{
  "dataset": "photos of plants, animals and fungi (iNaturalist)",
  "train_examples": 155796,
  "horizontal_flip": true,
  "arch": "swin",
  "norm": "layernorm",
  "fused_qkv": true,
  "parallel_block": false,
  "experts_per_token": 2,
  "shared_expert": false,
  "patch_size": [2, 2],
  "beta1": 0.8,
  "gradient_centralization": true,
  "epochs": 49.0,
  "lr_schedule": "wsd",
  "weight_decay": 0.3
}
Rows from block 7 of a small multi-label image tagger, named by matrix and row number. Rows with one number within an expert belong to one neuron, the router's apart. Each number is 128 + 32 x the weight over its row's rms, rounded and kept within 0 to 255. All counts start at 0.
Before each expert's rows are labels from the 100 images, of 14848, where the router gives the expert most weight on average: "strongest on" is what is common among them. Only what is clearly more common there than usual is listed. The data: photos of plants, animals and fungi (iNaturalist). In brackets: how many of the 100, against the usual share in percent.
# router: router (model.blocks.7.mlp.router.weight, 16x160), inputs 80-159
# up: expert up (model.blocks.7.mlp.up, 16x160x160), inputs 80-159
# down: expert down (model.blocks.7.mlp.down, 16x160x160, transposed), outputs 80-159

# expert 3
strongest on: kingdom Plantae (40 vs 7.3); phylum Tracheophyta (40 vs 7.3); class Magnoliopsida (35 vs 5.5)
router.3 [126  93 139 129 118 137 118 194 155  92 151  68 165 154  81  98 170  90 152 104 158  94 155 122 148 157 155 120 182  92 139 166  89 157 113 135 139 106 144 152 118 110 109 125  93 142 142  90 100  78 143 159  65  77 148 167 151  93 203 129 156 126 124 115 122 135  95 143 167 117 159 143 117 119  87 172 143 116 152 115]
up.0 [146 103 134  79 128 174 172 113 139 142 209  86 137 140 162 115 150 114 100 141 128 159 163  52 135 162 191  87 140 174 101  84 113 101 134 141 120 120 131 140  93 188  95 150 130 101 169  93 135 109 132 157  82  98 128 131  46 121 128 106 103  69 138 157 134 150 130 127 130 178 140 162 113 128 127  99 163 151 104 132]
down.0 [176  78 151 109 107 152  86  94 161 164  95 143 166  68 105 127  70 139  69 169 119 138 107 147  99 166 119 170 136 101 162 177 108 152  93 139 164 160  84 100  98 133 108  83 145 118 118 117 152 113 147 110 111 124 117 169  78  99 167 162  75 165 156  42 161 152 121 164 153 156 130 109 118  96 160 201 151 108 110 155]
up.1 [ 60 112 102 161 142 193 119 154 133 122  88 106 124 161 143 159 114 174 143 139 114 151 149 105 116 158  78 197  88 113 100  91 104 169 150 141 116  77 129 113 111  97 111  85 140  90 136  88 182 131 171 145 131 178 120 153 219 149 103 177  93 133 187  99 120  90 150 128 155 144 158 131 141 134  95 130 199 155 109 136]
down.1 [143 172  96 149 123  81 143 144 126 119 124 124 147 118 113 130 121 181 106 168 158 147 127  50 109 116 110 172 170 130  97 141  87  98 133 208 105 156 138 152 128 160 157  82 133 103 137 171 128 162  83 114 119 121 133 150 149 152 110 134 104 141 159 127  99  83 110 120 143 138  90 111 139 144 136 108  96  99 169 123]
up.2 [177  79 115 138 105 118 155 120  94 170 143  64 157 111  83 180 110 128  88  93 110 123 126 119 134  89  95 112 181 107 125 143 149  80 130 140 103 146 141 115 157  89  96 126 158 182 113 130 152 136 125  56 152 115 166 125 109 142 163 160  71 197 149 111 158 104 136 165 127 155 136 152 155  92 118 128  86 136 113 144]
down.2 [108 158  98  76 147 127 105 123 109 158 127 130 180 148 149 144 143  91  93  63 111 152 125 157 137 160 121 118 134 112 144 186  80 152 133 155 107  93 164 139 159 140 103  76 124 183 121  78 117 106 177 145 137 113 146 126 155  76 131 142 155 120  84  57 135 112 136  57 177 138 127 168 137  93 131  97 133  74 125 128]
up.3 [119 134 141  92 139 119 204 155 145 117 173 120 139 139 144 129 167 108 134 133 118 149 171  85 140 147 211 102 174 134 117 134  82 127  84 147 131 131 119 127  76 200  70 129 127 102 160  71  73 113  41 179  82 123 138 141  96 113 129 110 108  84 143 150  96 171 156 105 152 153 164 135 122 143 110 128 211 139 128 142]
down.3 [192  99 171 157 106 161  77  78 166 154 116 136 135 113 144 106  56 143 116 151 122 142  57 141 129 106  97 175 120 113 132 137 144 154 115 128 215 167 121  58 127  87 181 109 129  99 142 120 108  93  64  96 129 160 112 157  73 120 171 190  88 171 168 113 190 108 118 185 109  85 132 127  80 118 159 197 152 114  78 164]
up.4 [ 80  95 142 162 176 193 128 130 108  85  85 123  85 118 144 143 123 116 145 179 183 183  90 156 166 178 163 147 107 154 119 157 178 126 110  81 144  93  91 153  59 122  78 142 144 134  93 132 193 104 110 137  53 114 104 156  60 186 106  85 125 165 107 103 126 110 138 176 113 162 123 138  83 131 104 161 155  85  91 110]
down.4 [113 152 185 117 109 110 104 173 128 170  77 180 111 101 133 131 122 153 153 113 182 154 142 118 146 192  92 186 109 161 137 126 138 118  45 102 149 166 137 101  85 158 145 118 146 123 166 102  88 127  93 118 139 147  94 180 104 188 105 153 132 113  81 108 112  96 143 114 122  97 102 123 107 118 101 156 104 129 112  99]
up.5 [115 103 153 122 167 123 123 157 151 148 108 130 109 181 123 100 181 107  72 159 143 101 100 118 104 183 147  41 169 110 126  70  99 133 156 196 126 112 139 141 111 211 130 167  99  93 193 115  69 160 153 178  77 127 101 123 115  99 138 108 121  63 137 142 109 126 100 106 156 109  58 133 148 205 119 157 137 155 148 149]
down.5 [109 103 152 154 136 173 156 136 114 129 162 141 152  90 115 161 154  99 133 129 117  65 120 144  87 130 136 145 183 176 120 121 143 126 124 172 143 190  87 118 152 135 109  94 223 103  94 155 120 172 136 106  90  56  93 128  66 127 158 122  78 124 154 121 124 131 133 101 102 124 127 127  92 115 138 119 139 147 116  73]
up.6 [ 99  97 134  43  98 128 120 147 149 153 143 152 153 157 103 116 179 112 152 107 166 159 216  81 110 135 165  65 124 169 120 164  49 118 124 134 158 133 147 116 143 222  96 105 111 151 143  89  54 138 110 138 117  92 149 104 103  96 181 156 146 102 117 137 135 150 113 116 157 123 144 116 162 135 152 136 149 118 152 139]
down.6 [178  73 167 186 182 179 104  29  91 140 122  70  77 162 118 169 126 126  68 205 116 110 118 188 117 128 156 142 106 143 126 124 143 173 135 104 145  96 117 116 136 112  99 138 145 118 132 118 120  87 122 107 107 145 116 132  91  73 104 133 141 131 155 113 153 224 148 156  96  91 109 137  89 145 163 126 173 182 130 134]
up.7 [ 88 120 169  71 142 121 155 160 169 107 142 132 131 167 136 124 173 113 136  91 170 140 193 107 120 156 199  72 158 120 132 148  38 147 123 149 156 109 128 113  89 179  70 137  90 159 159  67  51 133  77 194  84 111 162  92 100  82 154 142 140  86 133 146 139 207 121 135 165  76 136 108 145 171 112 138 160 126 154 135]
down.7 [174  88 186 204 151 181 103  42 104 156 184 106 118 141 136 132 100 151 139 158 102 114 122 176 129 102  84 155 106 166 129 109 191 160 110 102 146 134 120 105 154 111 149 152 161  99 132 120 126 103  58  71 122 153 119 108  93  70 163 189 123 146 181 160 184 140 114 166  85  64  90 146  71 135 176 144 154 140  65 172]
up.8 [108  95 157  58 153 159 132 112 135 173 176 142 152 131 143 110 178 159 173  97 142 172 179 100 143 160 186  51 115 165 177 134  90 104  87 107 164 162 100  79  85 184 118 151 151 123 154 115 102 101 129 152 114  95 123 165  85  79 132 141 121  92 161 129  27 172 141 102 154  91 168  90 137 134  98 122 190 122 134 147]
down.8 [169  77 168 168 166 183 115  70 161 181  98  82 113 163 135 183  85  99 128 178  80 130  97  95 145 160 170 202 145 106 106 150 149 209 116 138 161 102 137  95 124 115 147 108 155 141 165  86 126 113  95 102  86 177  92 129 104  84  85 165 112 128 148  86 140 175 123 152  84 125  97 132  75 151 159 151 177 162  83 166]
up.9 [ 59 117 153 190 166 108 197 137  67 129 137 112 178  71 112 155  89 141 116  80 147 127 138  98 124 114  89 154 168 108 132 119 107  86 135 167  26 142 120 176 116 110 132 133 129 161 109 118 135 149  77 128 130 107 134 172 139 145 102 171 107 124  93 146 160 199 206  94 125 112 107 151 120 139 135 139 140 102 143 117]
down.9 [122 142  97  88  80 122  89 104 128 136 121 136 132 173 161 109 112 154 120 103 122  88  86 101 127 126 102 151 177 167  88 171 129 152 111 195 102  75 181 108 171  87 133 116 117  96 151  85  89 157 103 128  97 131 154 170 167  97 177 161 117 155 129  77 181 120 174 114 189  29 150 135 139 143 138 161 121  97  98 126]

# expert 0
strongest on: phylum Arthropoda (63 vs 30.8); class Insecta (61 vs 29.2)
router.0 [106 100 152 167 143 160 119 185 126 111 111 117 195 130 139 110 107 110 141  69 127 128  97 152 164 118 143 149 195 118 175  57 121  90 148 132 115  87 163 141 156 122  94  92 137 133 106 190  72  79 129 103 126  62 200 113 118 102 147 149  92  86 127 123 165 154 145  77 167 114 129 166 149 138 115 183 166 139 130 119]
up.0 [ 94 119 141 139 150  99  95 122  43 151 167 173 124 118 141 133 144 193 148 147 132 220 140 107  91 171 129 151 150 190 130  88  68  98 151 164 116 111 126 133  97 168 136 158 185 115 109 132  83 169 106 128 141  90 151 138 163 188 104 168 119  92 140 118 126 123 151 146 124 196 129 129 140 171  35 144 128 158  71 203]
down.0 [128 161 114  99 129 130  91 176 130  96 122  95 192  99  91 159 135 159 149  70 116 119 136 149 135 139 116 128 149  91 153 128 154  77 168  93 121 130 112 173 168 158 131 125  92 176  39 168  83  94 155 145 202 141 117 165 113 124 155 132 141  94 102 110 137 111 118 142 118 133  89 216 126 128 161 147 123 109 112 129]
up.1 [107  54 125 138  94 119 141 170 123 111 139 164 145 138  85  98 145 128 180 100 128 170 123  90 120 110 146 185 181 125 136 168 145  85 136 130 195  92 119 158 121 108 152 149 108  54 210 135 163 146  63 154 146 122 102 108 135 176 160 108  95  82 132 131 133  87 111 161 160 166 106  93 161 115 104 130 103 111 160 154]
down.1 [104 161  96 160 157 146 143 130 110 191 136 136  74 100  81 149 157  89 132 113 155 118 199 182 131 140 126 176 110 172 137 121 139 139 144 116  78 160 136 115 150 128 102  96 137 139 101  86 163 138 128 130 110 169  40 137 192 100 109 125 170 164 139  58  57 144 187 172 141 119 133 151 107 120 109 151  94 103  95 120]
up.2 [118 105 117 161 160 101  85 155 135 118 187 126 155 101  80 130 130 114 184 183  94 206 153 165 114 128 110 165 136 192 162 142  76 157 114 111 113  99 145 117 131 190 100 100 180 118 149 130 120 142 144  50 183  96 137 103 193 142 150 108 108 121 124 150 105 164 188  89 145 142 146 112 168 154 162  85 149 185 162 120]
down.2 [148 111 148 129  62 116 126 149 144 150 178 161 143  94 141 107 148 121 127  98 106 152 120 102 141 150 144 129 149 135 141 132 110 128 173 166 119 108 108 140 141  84 183 164  61 203 139 158 113 140 134 158 144 115 148 129 151 175 131 166 103 128  89 129 107  92 150 127 163 126 125 152 131 136  76 118  70 134  46  79]
up.3 [172  79 115 105 101 136  86  90 151 115  95 128 128 101 184 175  95 143 116 213 131 125 112 129 137 117 143 119 147 144 103 171 174 163 109 135 143 135  97 165 123 149 183 145 163  48 136 200 106  98 149  79 122 102 143 174  46 115  85  96  82 122 103 104 105 143  75 131 117 150  73 125  92 154 163 117 117 107 157  68]
down.3 [112  92 109 100  87 155 119 113 155 136 143 165 151  57 141 130 147 149 152 206 127 149 108 137 160  87  99 127 124 145 173 164 139 126 153 145  99 112  83 146  91 102 100 123 141 107 129 139 141  97 168 157 106  82 125 142 103 157 108 111 155 160 157  79 113 141 193 115 131  92 137  89 149 130  91 144 135 131 124 124]
up.4 [168 132  75 158 106 191 191 170 124 134 149 116  17 135 122  99 132  89 126 112 118 116  95 143 141 115 160 153 108 107 103 109 140 138 113 126 183 111 118  88 138 151  88 149  78  91 205 158 179 151 144 170  91 168 121 144 171 131  93 131 136 145 101 165 118 107  76 116 122 108  98 120  77 139 118 101 124 171 173 132]
down.4 [ 85 169  80 144 177 145 102 138 121 181 175 169 124 112 160 121  79 151 103 193 106 130 167 137  74 110 139 165  46  91  86 141 138 111 115 165  66 146 126 152 100 151 162  95 116 122 113 151 147 150 129  90 110 153  82  74 138 106  72  68 170 165 129 129 129 129 174 134  69 111 121 119  85 161 121  92 161 157 134 129]
up.5 [128  68 122  78 163 130  87  82 119 211 175 139 130  76 197 163 115 106 111 173  96 142 178 147 138 130 173 158 138 169 147 157 207 148 127 119  87 135  80 123 130 125  92 148 125  77  81 144 141 139 177  80 140 102 125 151 125 118 112 107  60 155 139 117 133 163 115 128  86 171 157 104 157 117 165 114 146 128 145  49]
down.5 [124  37 121 113  69 152 135 116 111  82 103 163 125  98 126  69 127 148  73 196 132 109  56 155 125 129 140 125 152 159 164 172 109 130 131 163 179  75 133 132 107 112 133 161 104 110 139 164  78 139 163 123  78  98 167 139  75 171 145 134 130 127  89 126 142 160 160 115 150 130 147 118 124 162  83 135 155 135  90  97]
up.6 [120  69 171 128  93 140 119 135 128 138  76 184 141 190 151  85 146 114 124  73 153 167  70 143 130 149 107  94 155  71 110 132  96 169 115  96 188 113  54 118 130 130 156 142 157 115 119 171 155 138 165 138 146 161  92 120 131 139 108 145 169 106 119 109 128  96 112 141 180  86  93 158 177 173  91 129 142 145 117 180]
down.6 [ 73 147 108 198 176 161 151 116 118 127 160 111  98 123  40 149 146 145 163 114 132  98 189 196 130 116 150 124  72 125 137 111 146  62  72  73 123 145  79  99 175 180 112 104 198 121 122 117 109 115 139  97 127 103  87  96 129  75  94 120 140 123 144 146 102 165 141 168  74 157  93  94 154 151 138  99 197 100 150 137]
up.7 [115 125 176 147 149 108  95 144 103  98 107  90 134 136 103 156  93  81 138  96 125 155 112 120  66 183  65 107 125 144  91  99  54  97 150 128 158  91  82 171 158 184  74  70 127 202 147  83  89 157  95 154 153 107 145  86 106 152 171 168 130 121 131 123 156  90 135 136 118 165 127 176  95 111 172 134 151 156  93 190]
down.7 [108 118 127 165 149  60  87 163 154  85 161 100 112 143 155 184 163 147 167  84 139 150 194  58  88 181 149  89 148  83 104  84 116 102 184 162 125 106 123 150 133 169 129 110 116 151 113 166  90 163 131 214 206 127 115 170 180 160 135 122 133  79 130 141  96  68 113 116 149 150 167 126 131 106 131 146 120  99 143 112]
up.8 [143 162  76 113 112 129 163 103 155  88 199  96 141 117 128 100 147 125 151 131  78 174 177 140 122 107  75 118 131 162 172 120  89 167 160 155  83 149  50  78 128 170 134 142 103 110 144 121 135 142 165 130 102 119 148 145 226 142 105 159 159 106 166 181 109 154 183 102 174 109 142 109 152 161  75  81 135 185 144 123]
down.8 [ 80 152 196  89  74 136 144 136 104 134 170 145 102 104 152 124  92  84 130  30 121 150 123 173 123 144 149 125 136 136 126 102 139 149 150 123 140 154 148  96 130  36 180 154  88 166 131 172  81 132 120 116 107 128 128  61 138 146 133 166 120 140 105 127  98 124 162 158 166 112 136 142 157 187  96 109 109 166  55 134]
up.9 [ 86 190 118 112 111 131 147 150 140 155  81 163 107 183 133 165 151  91 100 129 148  40 139 151 114 157 189  52 137 140 152  99 201 127 139  95 143 122 145 121 124 143  72 104 126 111 165 110  92 135 170 174 147 124  86 127 105  52 155 111 159 109 127 102  95 139  81 132 142  77 114 121 157 179 167 185 116 118 100  84]
down.9 [173  86 122 148 119  95 139  75 126  64 149 184 129 128 136 116 141 173 172 176  67 108  93  89 116 115 110 135 136 125 131  95 173 108 154 166 158 125 133 125 133 112 142 135 143 107 130 135 133 145  39  52 119 106 200 187  84 147 179 120 113  84 154 201 128 103  39 129  89 126 122 124  84  88 119  65 113 128 103 136]

# expert 7
strongest on: phylum Arthropoda (65 vs 30.8); class Insecta (61 vs 29.2)
router.7 [165 142 182 117 185 131 135 114 160 145 110 134  59 167 126  92 154 171 112 113 118  78 152 133 128 132 112 116  79 163 132  62 129  87 174  92 125  99 132  86 136 158  57 146 147 163 151  83 157 187 179 109  69 134 152  87 158 164 123  76 101 203 155 154  92 159 185 151  92 160 139 121 138 136 103  86 184 114  94 177]
up.0 [102  85  48 118 142 112 130 117 163  98 124  93 140 144  79 191 117 173 134  70  70 178 189 108  84  93  88 108 135 135 144 136  94 115 124 161 103 120 151 128 136 135 252 102 138 131 148 149 145 142 151 178 142 147 153 154 180 157  98 111  97 112 129 143 158 159 102  75 142 133 148  90 106 148 125 134 136 136 127 123]
down.0 [200  88 145 162 174 161 108  91 149 149 125 101  92 188 115  96 117 131 164  48  90 139 163 111  80  98 176 165  67 119 126 133  85 180  71 125 146 102 130 160 196 110 134 153 117 152 115 125  97 121 102 147  78 137 134  84 138 124 130 201 104 156  91 172 198 127 123 113 121 156 134 179 138 125 124 162 160 106 158 184]
up.1 [180 197 109 131 138 158 143 149 161  52 137  89 158 132  96 178 120  88 104 166  85 113 152 133 158 152 198 123 132 150 175 125 131 137 121 110  59 128 155 167 119 121 100 109  95 127 133  94 170 106 137 129  93 111 136 108 143 118 163 113 139 131 144 146  88 136 119 157 152 109 127 140  89  84 133 107 109 120 177 110]
down.1 [132 123  83 178 172 128 116 106 129 126 135 108 113  95  82 141 154 150  73 155 159 151 129  91 142 157 135  95 106 106 119 144 176  96 102 160 141 126 160 174  46 173  57 194 100 134 106  90 126 136 115 122 159 151 120  55 122 138  48  73 129  68 115 164  94 120 129 198 116 153 168 112 148 153  86 188 151 112 137 142]
up.2 [156 170  78 105 107 113  62 103 133 173 138 176 121 120 111  82 158 137 158 171 123 153 140 104 141 117  82 103 137  75 123 144 144 109 125 150 198 162 144 125 127 128 140 147 202 138 140 130  77 149  85  91 182 178  77 115 138  99 149 135 102  81 116  76 113 113 126 127 120 142 132 131 135 106 187 173 119 125  80 182]
down.2 [187 112 127 110 116 146 173 165  99 147 117 139 125 145 108 138  99 185 140 163 103 123 140 104 139 129 163 133 110  91 148 115 131 157 112 170 109 110  94 112 105 101 138 107 168 153 155 167 123 116 129 146 113  81 122 175 106  96 141 152 106  96 161 121 129 158 156  97 158  96 116 127 136 150 140  76 214 120 176 158]
up.3 [168 110  32 110 128 134  70 101 117 127 158  90 127 131 166 125  85  77 168 147 107 120  83 160 106  87 120 168 107 115 124 143 121 129 178 119 164 108 159 128 163 122 104 142  96 102 130 154 105 135 128 123 142 175 102 130 125 112 139 144 171 121 125 109 151 100  89 134 148  82 176 172 113 115 190 158 105 131 130 156]
down.3 [154 116 100  94 153  98  99 125 150 154 113 134 136 139  60 131 186 132  91 184 100 156 149 135 149 165 157 154 166  92 140 147 131 130  99 162 123  88 136 127 103 133  83  77 150 137 106 115 162 103 145  94 119 116 139 193 147 108 168  94 145 133 132 107 143 168 150 148 159 149 147 170 101 143 175  96 172  96 107 120]
up.4 [122 188 121 130 147 127 127 147 132  55 116 178 125 110 100 204 151 189 127  87 120 132 128 158  97  61 156 161 113 127 113 118 118 112 163 133 119  84 174 140 198  88 139 128 109 167 130 115 136 137 143  45  66 112 109 135 143 110 107 140  95 131 163 152 151 122 119 172  71 109 129 125 128  76 154 153 144  33 137 126]
down.4 [163 135 142 111 152  31 117 144 130 105  93 147 101  97  85 150 143 135  63 203 163 144  78 114 138  59 147 149  93 130 141 174 116 157  98 146 180 153 155 130  84 165  52 144 160 102 120 127 113 152 155 153 105 138 156  79  59 148 153  77 144 127 135 117  97 159 125 109 117 130 122 107 121 161  80  99 115 135 140 153]
up.5 [102 141 152 198  78 157  92  74 105 162 203 110 116 102 130 140 177 112  95 109  83 109 159 105 123 140 168 120 161 134 103 141 163 110 104 175  91 145 139 114 181 178 172 165 128 105 180 169 111 132  88  90 112 123 141 158 108 152 128 110 118 103 107 147  91 125 155  51  90 147 118 136 115 151 114 117  93 157  72  88]
down.5 [101 136 108 151 187 191 137 125 101  86 142  85 137 137 126 149  94 101 135 103 124  81 180 150 133 137 103 134 110  95 133  97 118 106 136 118  35 109 127 189 131 120 129 127  97 111 168 103 162 113 156 107 125  74  71 150 167 134 120 146 124 133 116 120 199 106 141  91 145  72 134 104 124  96 200 102 140 127 162  97]
up.6 [123  93  75  93  77  95 164 192 145 106  72 103 131  89 109 195 111 105  58  71 138 131 131 118 135  71  92 137 204 123 121 174  93  83 126 123 188 107 146 130 148 142 126 124  84 148  90 125  84 171  88 143 142 138 135 179  58 126  85 179 106  71 136  71 173 163 113 150 165 111 172 119 144 151 175 176 114 168 126 126]
down.6 [179 121 103 161 174 145  92  88 126 163 131  99  85 164 123 157 113 120  94 114  95 114 126 129 140 146 172 143  82 115 123 136 160 145  82 106 117 105 182 114 162 183 100 103 161 104 153 108 119 107  90  66 148 158 122 115 158  91 145 147  95 112 145 186 173 132 107 136 152 154 101 170 114  63 104 133 154 131 188 163]
up.7 [ 66 140 114 145 133 147 105 129 153 175 150 115 140  92 106  55 138 133 147 184 153 109 159  86  93 137 154 111 143 147 107 133 180 100 114  75 101 153 160 151  83 198 130 105 144  51 161 117 169 117 143 172 139 122  88 136 130 152 119 139 132 120 105 102 112  85 154  98 116 147 151 117 123  93 126  92 113 161 119 132]
down.7 [ 54 133 179 186 144 174 133 126  86 131 156  88 132 140 137 130  88 164 156 131 125 107 122 140  80 136  54 113 126 153  72 121 131 117 154  66 101 148 101 126 140  97 182 128 175 128 107 129 123 174 138 110  84  94  57 145 140 178  76 169 108 104  82 128 112 100 140 145  63 119 158 104  66 117 177 139 155  95 130 126]
up.8 [156 161 150 161 163 167 128 123  90  68 160 100 123 151 116 161 144 165 119 107  86 118 141 131 108 100 161  71 123 104 122  88 142 130 112 153  73 116 137 117 114 205 137 153 175 141 164  97 151 179 160  64  95 112  60 120 143 104 128 103 117 107 130 163 143 160 156 139 130 111 105  84 105 135  85  91 113 105 199 157]
down.8 [ 83  83 134 137 126 131 154 103 176  91 121  84 162  56 152 143 194 108 134 174 145 116 107 160 105 116 110 163 142 121 124 116  63  88  92 146 124 156  85 129  92 120 142 151 118 153 100  80 166 154 162 152 153 150 171 140 111 160 108  94 121 158 135 168  98 137 133 143 112  91 165 109 116 138 133 126  97 141 170  96]
up.9 [171 143 139  91 106 111 148 232 142 109  59 131 120 116  69 144  80 136  81 133 166 139 136 125 160 110 146 155 152  40 112 123 114  73 137 133 192 134 173 149  89 107 139 159 101 182  50 163 137 162  91 148  97 127 141 134  93 185 117 111 112 114 118 111 154 160 161 131 139 137 130 115 118 143  99 115 131 115 139 152]
down.9 [153 109 116 120  99 193 173 154 134 178 139  68 112 165 149 145 127 118 119 136 121 168 163 150 112 111 172 201 128 164 119 158 183 130  86  83 122 108  91 146 173 119 123 108 151 148 135  92 166 140  99  94 117 130 149 102 151  80 112 133 111 156 150  98 123 124 153 180 122 182  74 217 170  95  89 105 131 104 160 137]

# expert 10
strongest on: order Passeriformes (57 vs 25)
router.10 [139 130  71 153 166  87 105  95 111 112  88 124 151 145 140 140 130  93 151 111 113 108  83  62 177 189 135  89 145 139  97 145 144 138 107 145 178 106 155 115 130 151  97 117 203 164 113 145  74 130 136  42 128  84 118 151 170 118  92 138  95 151 119 149 137 118  67 131  89 165 103  87 133 113 194 125  95 140 125  70]
up.0 [138 143  79 149 115  96 105 190 152 117 104 167 141 140 102 138 179  90  82 117 122 104 123 180 127 137 161 117 177 130 156 141 152 132 132 108 161 158 152 160 152 124 178 156 107  73 105 129 122 102 161 128 154 158  76  36 124 195 111 136 112 138  88 136 102  73  89 177 127 143 128 105 175 109 160  99  77 155 113  68]
down.0 [131  84 152 174  92 163 118 149 170  55 138 101 119 150 125 139 146 145 107 195 160 145 102 150 142 134 156 103 141 156 126 125 157 109 143  80 191 126 184 176 105  90 132 120 175  96  87 172 143 112  82 132 116 156 183 123 112 150 138 129 151  94 176 167  98  49  57 128 140 127 121 137  98 105  94  96 101 140 152  77]
up.1 [116 186  93 107 124 127 123 168 121 114 109 168 136 181  95 145 183  78 112 170 151  76  92 217 133 105 154  57 168 127  94 108 170 128 127 106 145 127  95 161 160 102  68 131 127 109 113  87  65 131 152 103 149  97  79 103 120 127 112 125 129 151  95 119 154 116 117 164 100 100 147 101 199  83 165 121 124 150  98  63]
down.1 [212 115 182 152 111 158 152 141 128  59 129  79 124  99 119 128 120 112 154 184 123 142 105 108 125 130 106 136 113 112 131 158 103 124 137 125 162 108 141 118 119  91 157 134 141 135 114 157 146 131  86  96 103 177 147 142 128 155 122 152 137  65 145 175 110  70  56  77 107 134  78 146  57 110  81  33  94 119 139 119]
up.2 [117 144 111 170 179 216 164 121  78 125 178  72  81 128 137 113 137 109 113 134 124  81 131 134 108 120  96 100 108 160  86  92 130  86 146 137  92  98  81  83 190 136  94 126 123  72 154 132 133 172 154 120 161 108 116 164 160 101 108 165 160 150  76 221 163 125 146 102 168 147 112 101 149 175  88 105 198  78 114 134]
down.2 [177 105 101 112  88 120 153 121 149  76 160 167 141 141 157 112 118 114  85  82  76  95 115 134  58 100 161 134 154 123 126 105 124 162 169 203  97  97 121  63 205  93 147  88 122  84 174 105 167 180 177 105 129 142 178 172 151 142 201 103  83 172 126 112 144 161 132 130 119 147 146 103 182 113 101  80 114 131 126 129]
up.3 [125 117 113 160 139 120 165 159  45 230 160 164 127 125  92 153 123 126 101 110 127 124 159 105 163 171 157 113 206 159 135 162 138  94  85 177 164 135 161 171 115 122 168  89 138 174 108 121 108 152  47 151  67 126  96 124 102 115  93 138  96  80  95 133  69 165 143  75  82 124  60 165  84 118 147 158 171 132 127 113]
down.3 [207 122 139  68  98 117 103  87 155 187  71 153 111 138 216 107 100 129  99 138  81 135  92 152 119 115 123 164 117  95 146 149  99 179  69 143 164 146 132  60 112 201 137 104 152 165 160  87 105 153 160  95 160 146 108 154 108  58  71 157  71 139 100  66 150 186 133 134 122 127 107 124 119 154 175 115 184 187 114 174]
up.4 [ 72  51 151 160 100 133 137 113  76 156 137 100 130 155 144 118 157 211 183 164 136 125 120 177  89 136 126 111 104 157  84 154  99 128  82 193 129 104  72 107 154 117 143 161 130 132 188 133 119 121 158 100 117  88  98 121 101 181 132 149  79  87 189 138 142 130 122  86 106  87 118 152  93  66 146 155 170 143 104 142]
down.4 [ 97 124 143  95 142  58 114 114 136 204 172  92 126 105  99 112 145 104 160 182 109 105 173 107  99 119 156 182 133 127 114 119 127 151 127 160  99  89 107 129 129 128 111  58  96 157  94 114  96 130 125 218 127 148 181 175 137 100 196 145 115 112 131  81 143 107 164 101 163 168 136 140 107  81  82  96  55 106 143 171]
up.5 [180 141 140 109 154 100 177 160 106 203  79 119 158  97 141  99  55  96  89 131 120 109 119  96 176 131 106 159 157 162 133 134 130  97 103  84 139 160 160  91 124 150 149 126 136 145  93 197 158 131 110 128 131 123 129 196 140  65 120 158 171 159  81 126 161 168 102  43  89 109 135 141 120 165 163 199 160 104 122 135]
down.5 [144 145 130  82 136 140  62 126 143 147 136 137 140 109 208 133  79 145 123 130 115  98 108 128 124 131 124 160  69 132 118 114 103 112  68 154  92 171 114 115 151 166 109 142 156 108 103 169 117 109 181 108 181 135  43 131 176  99 156 102 105 153 149 122 129 165 166 149 135 104 102 157 137 126 163 138 164 101 121  94]
up.6 [171 102 145 131 123 116 114 108  97 154 123  75 117 139 161 113 141 157  97 164 163 131  98 128 111 163 125 108 115 130 101 101 149 152 162 163 146 145  93 150 164 129 196  98 131 176 173 161 105 165 125 119 191 140 124 173 116 162 135 100  93 108 138 176 158 165 136  62 116  88  62 106  71  57 156 102 117  70 125 125]
down.6 [128 112 149 161 127 132 111 148 126 175 163 154  81 149  96 119  88 116 137 146 110 122 151 136 122 165 157 196 115 100 111 123 131 148 104 158 143  41  86 173  83  84 128 134  62 218 106 108 145 130 105 163  66 136 217 148  91 147 183 114 129 144 164  91 184 163 160  82 120 115 143 170 102  88  75 158 125 102  75 135]
up.7 [109 139 113  78 117 118 166 165 123 137 111 113  80 151  91 128 179  70  58 127 158 142 105 109 134  79 139  99 139 146 122 142 123 154 114 116 185  94 113 135  78  92 104 101  67 149  61  99 155 154 166 131  92 142 105 115 139 119 131 136 164 145 108 136 192  98 122 168  75 132 113  90 168  83 112  90 113 185 154  86]
down.7 [155 117 117  90 135 149 139 116  99  58 108 148 136 122  79 101 115 122 151 160 128 142 140 117 137 124  67 102 100 147 157 144 155  96 151  82 146  96 141  73  88 115 126 158 155 124  94 134 111 111 162 124 111 120 179 117 134 196  75 155 141 162 162 155 114 116 101  63 119 126 140 152 135 150  88  68 136 115 143 140]
up.8 [131  90 183  89 155 159 118 130  72 149 135  92 166 134 129 135 126 166 110 163 176 184 162 119  89 131 124 136 147 128 135 102 126  86 156  91 119 120 197 157 113  65 109 149 112 155  99  54 134 123 132 115 124 110 197 104  93 110 161 128  94 119 194 128 130 141 153 177 136 167 151 155 126  71  76 123 178 110  70 161]
down.8 [ 43 162  78  86 139 107 128 129 107 178 129  84 155 137 127  92 194  79 112 132 110  64 143 198  61  80 117  87 159  89 133  88 161 132 157 155  91 178 170 148 202 143 125  94 135 125  94  85 137 165 161 123 155 146  99 143 129  84 178 106  99 132 156 100 117 106 162 205 140 146 174  86 160 113 180 133 157 160 144 177]
up.9 [ 88 134 124 132  99 139 136 151 108 118 121 138 120 124 157 153 160 183 188 125  79 101 192 167 109 138 150 149 146 141 123 109 105 145 103 170 102 136 146 146 130  88  78 172 143 156 113 131  94 107 132 132 136  88 128 103  88 118 133 102 103 119 180 116 108 127 142 185 100 116 186 230 156 131 147 201 204 140  85 114]
down.9 [ 85 155 176 119 111 113 146 136  76 115 137 117 113 124 114 124 183 151 169 116 117 146 127 160  85  84 167 108 119 157 137  87 131 157 143 168  76 140 145 166 156 142 141 101 110 131 121  73 111 174 137 164 164 161 136 160 133 109 160 125 138  68 115 131  86  77 166 162 162 130 129 127  90 137  29  87  67 132 151 153]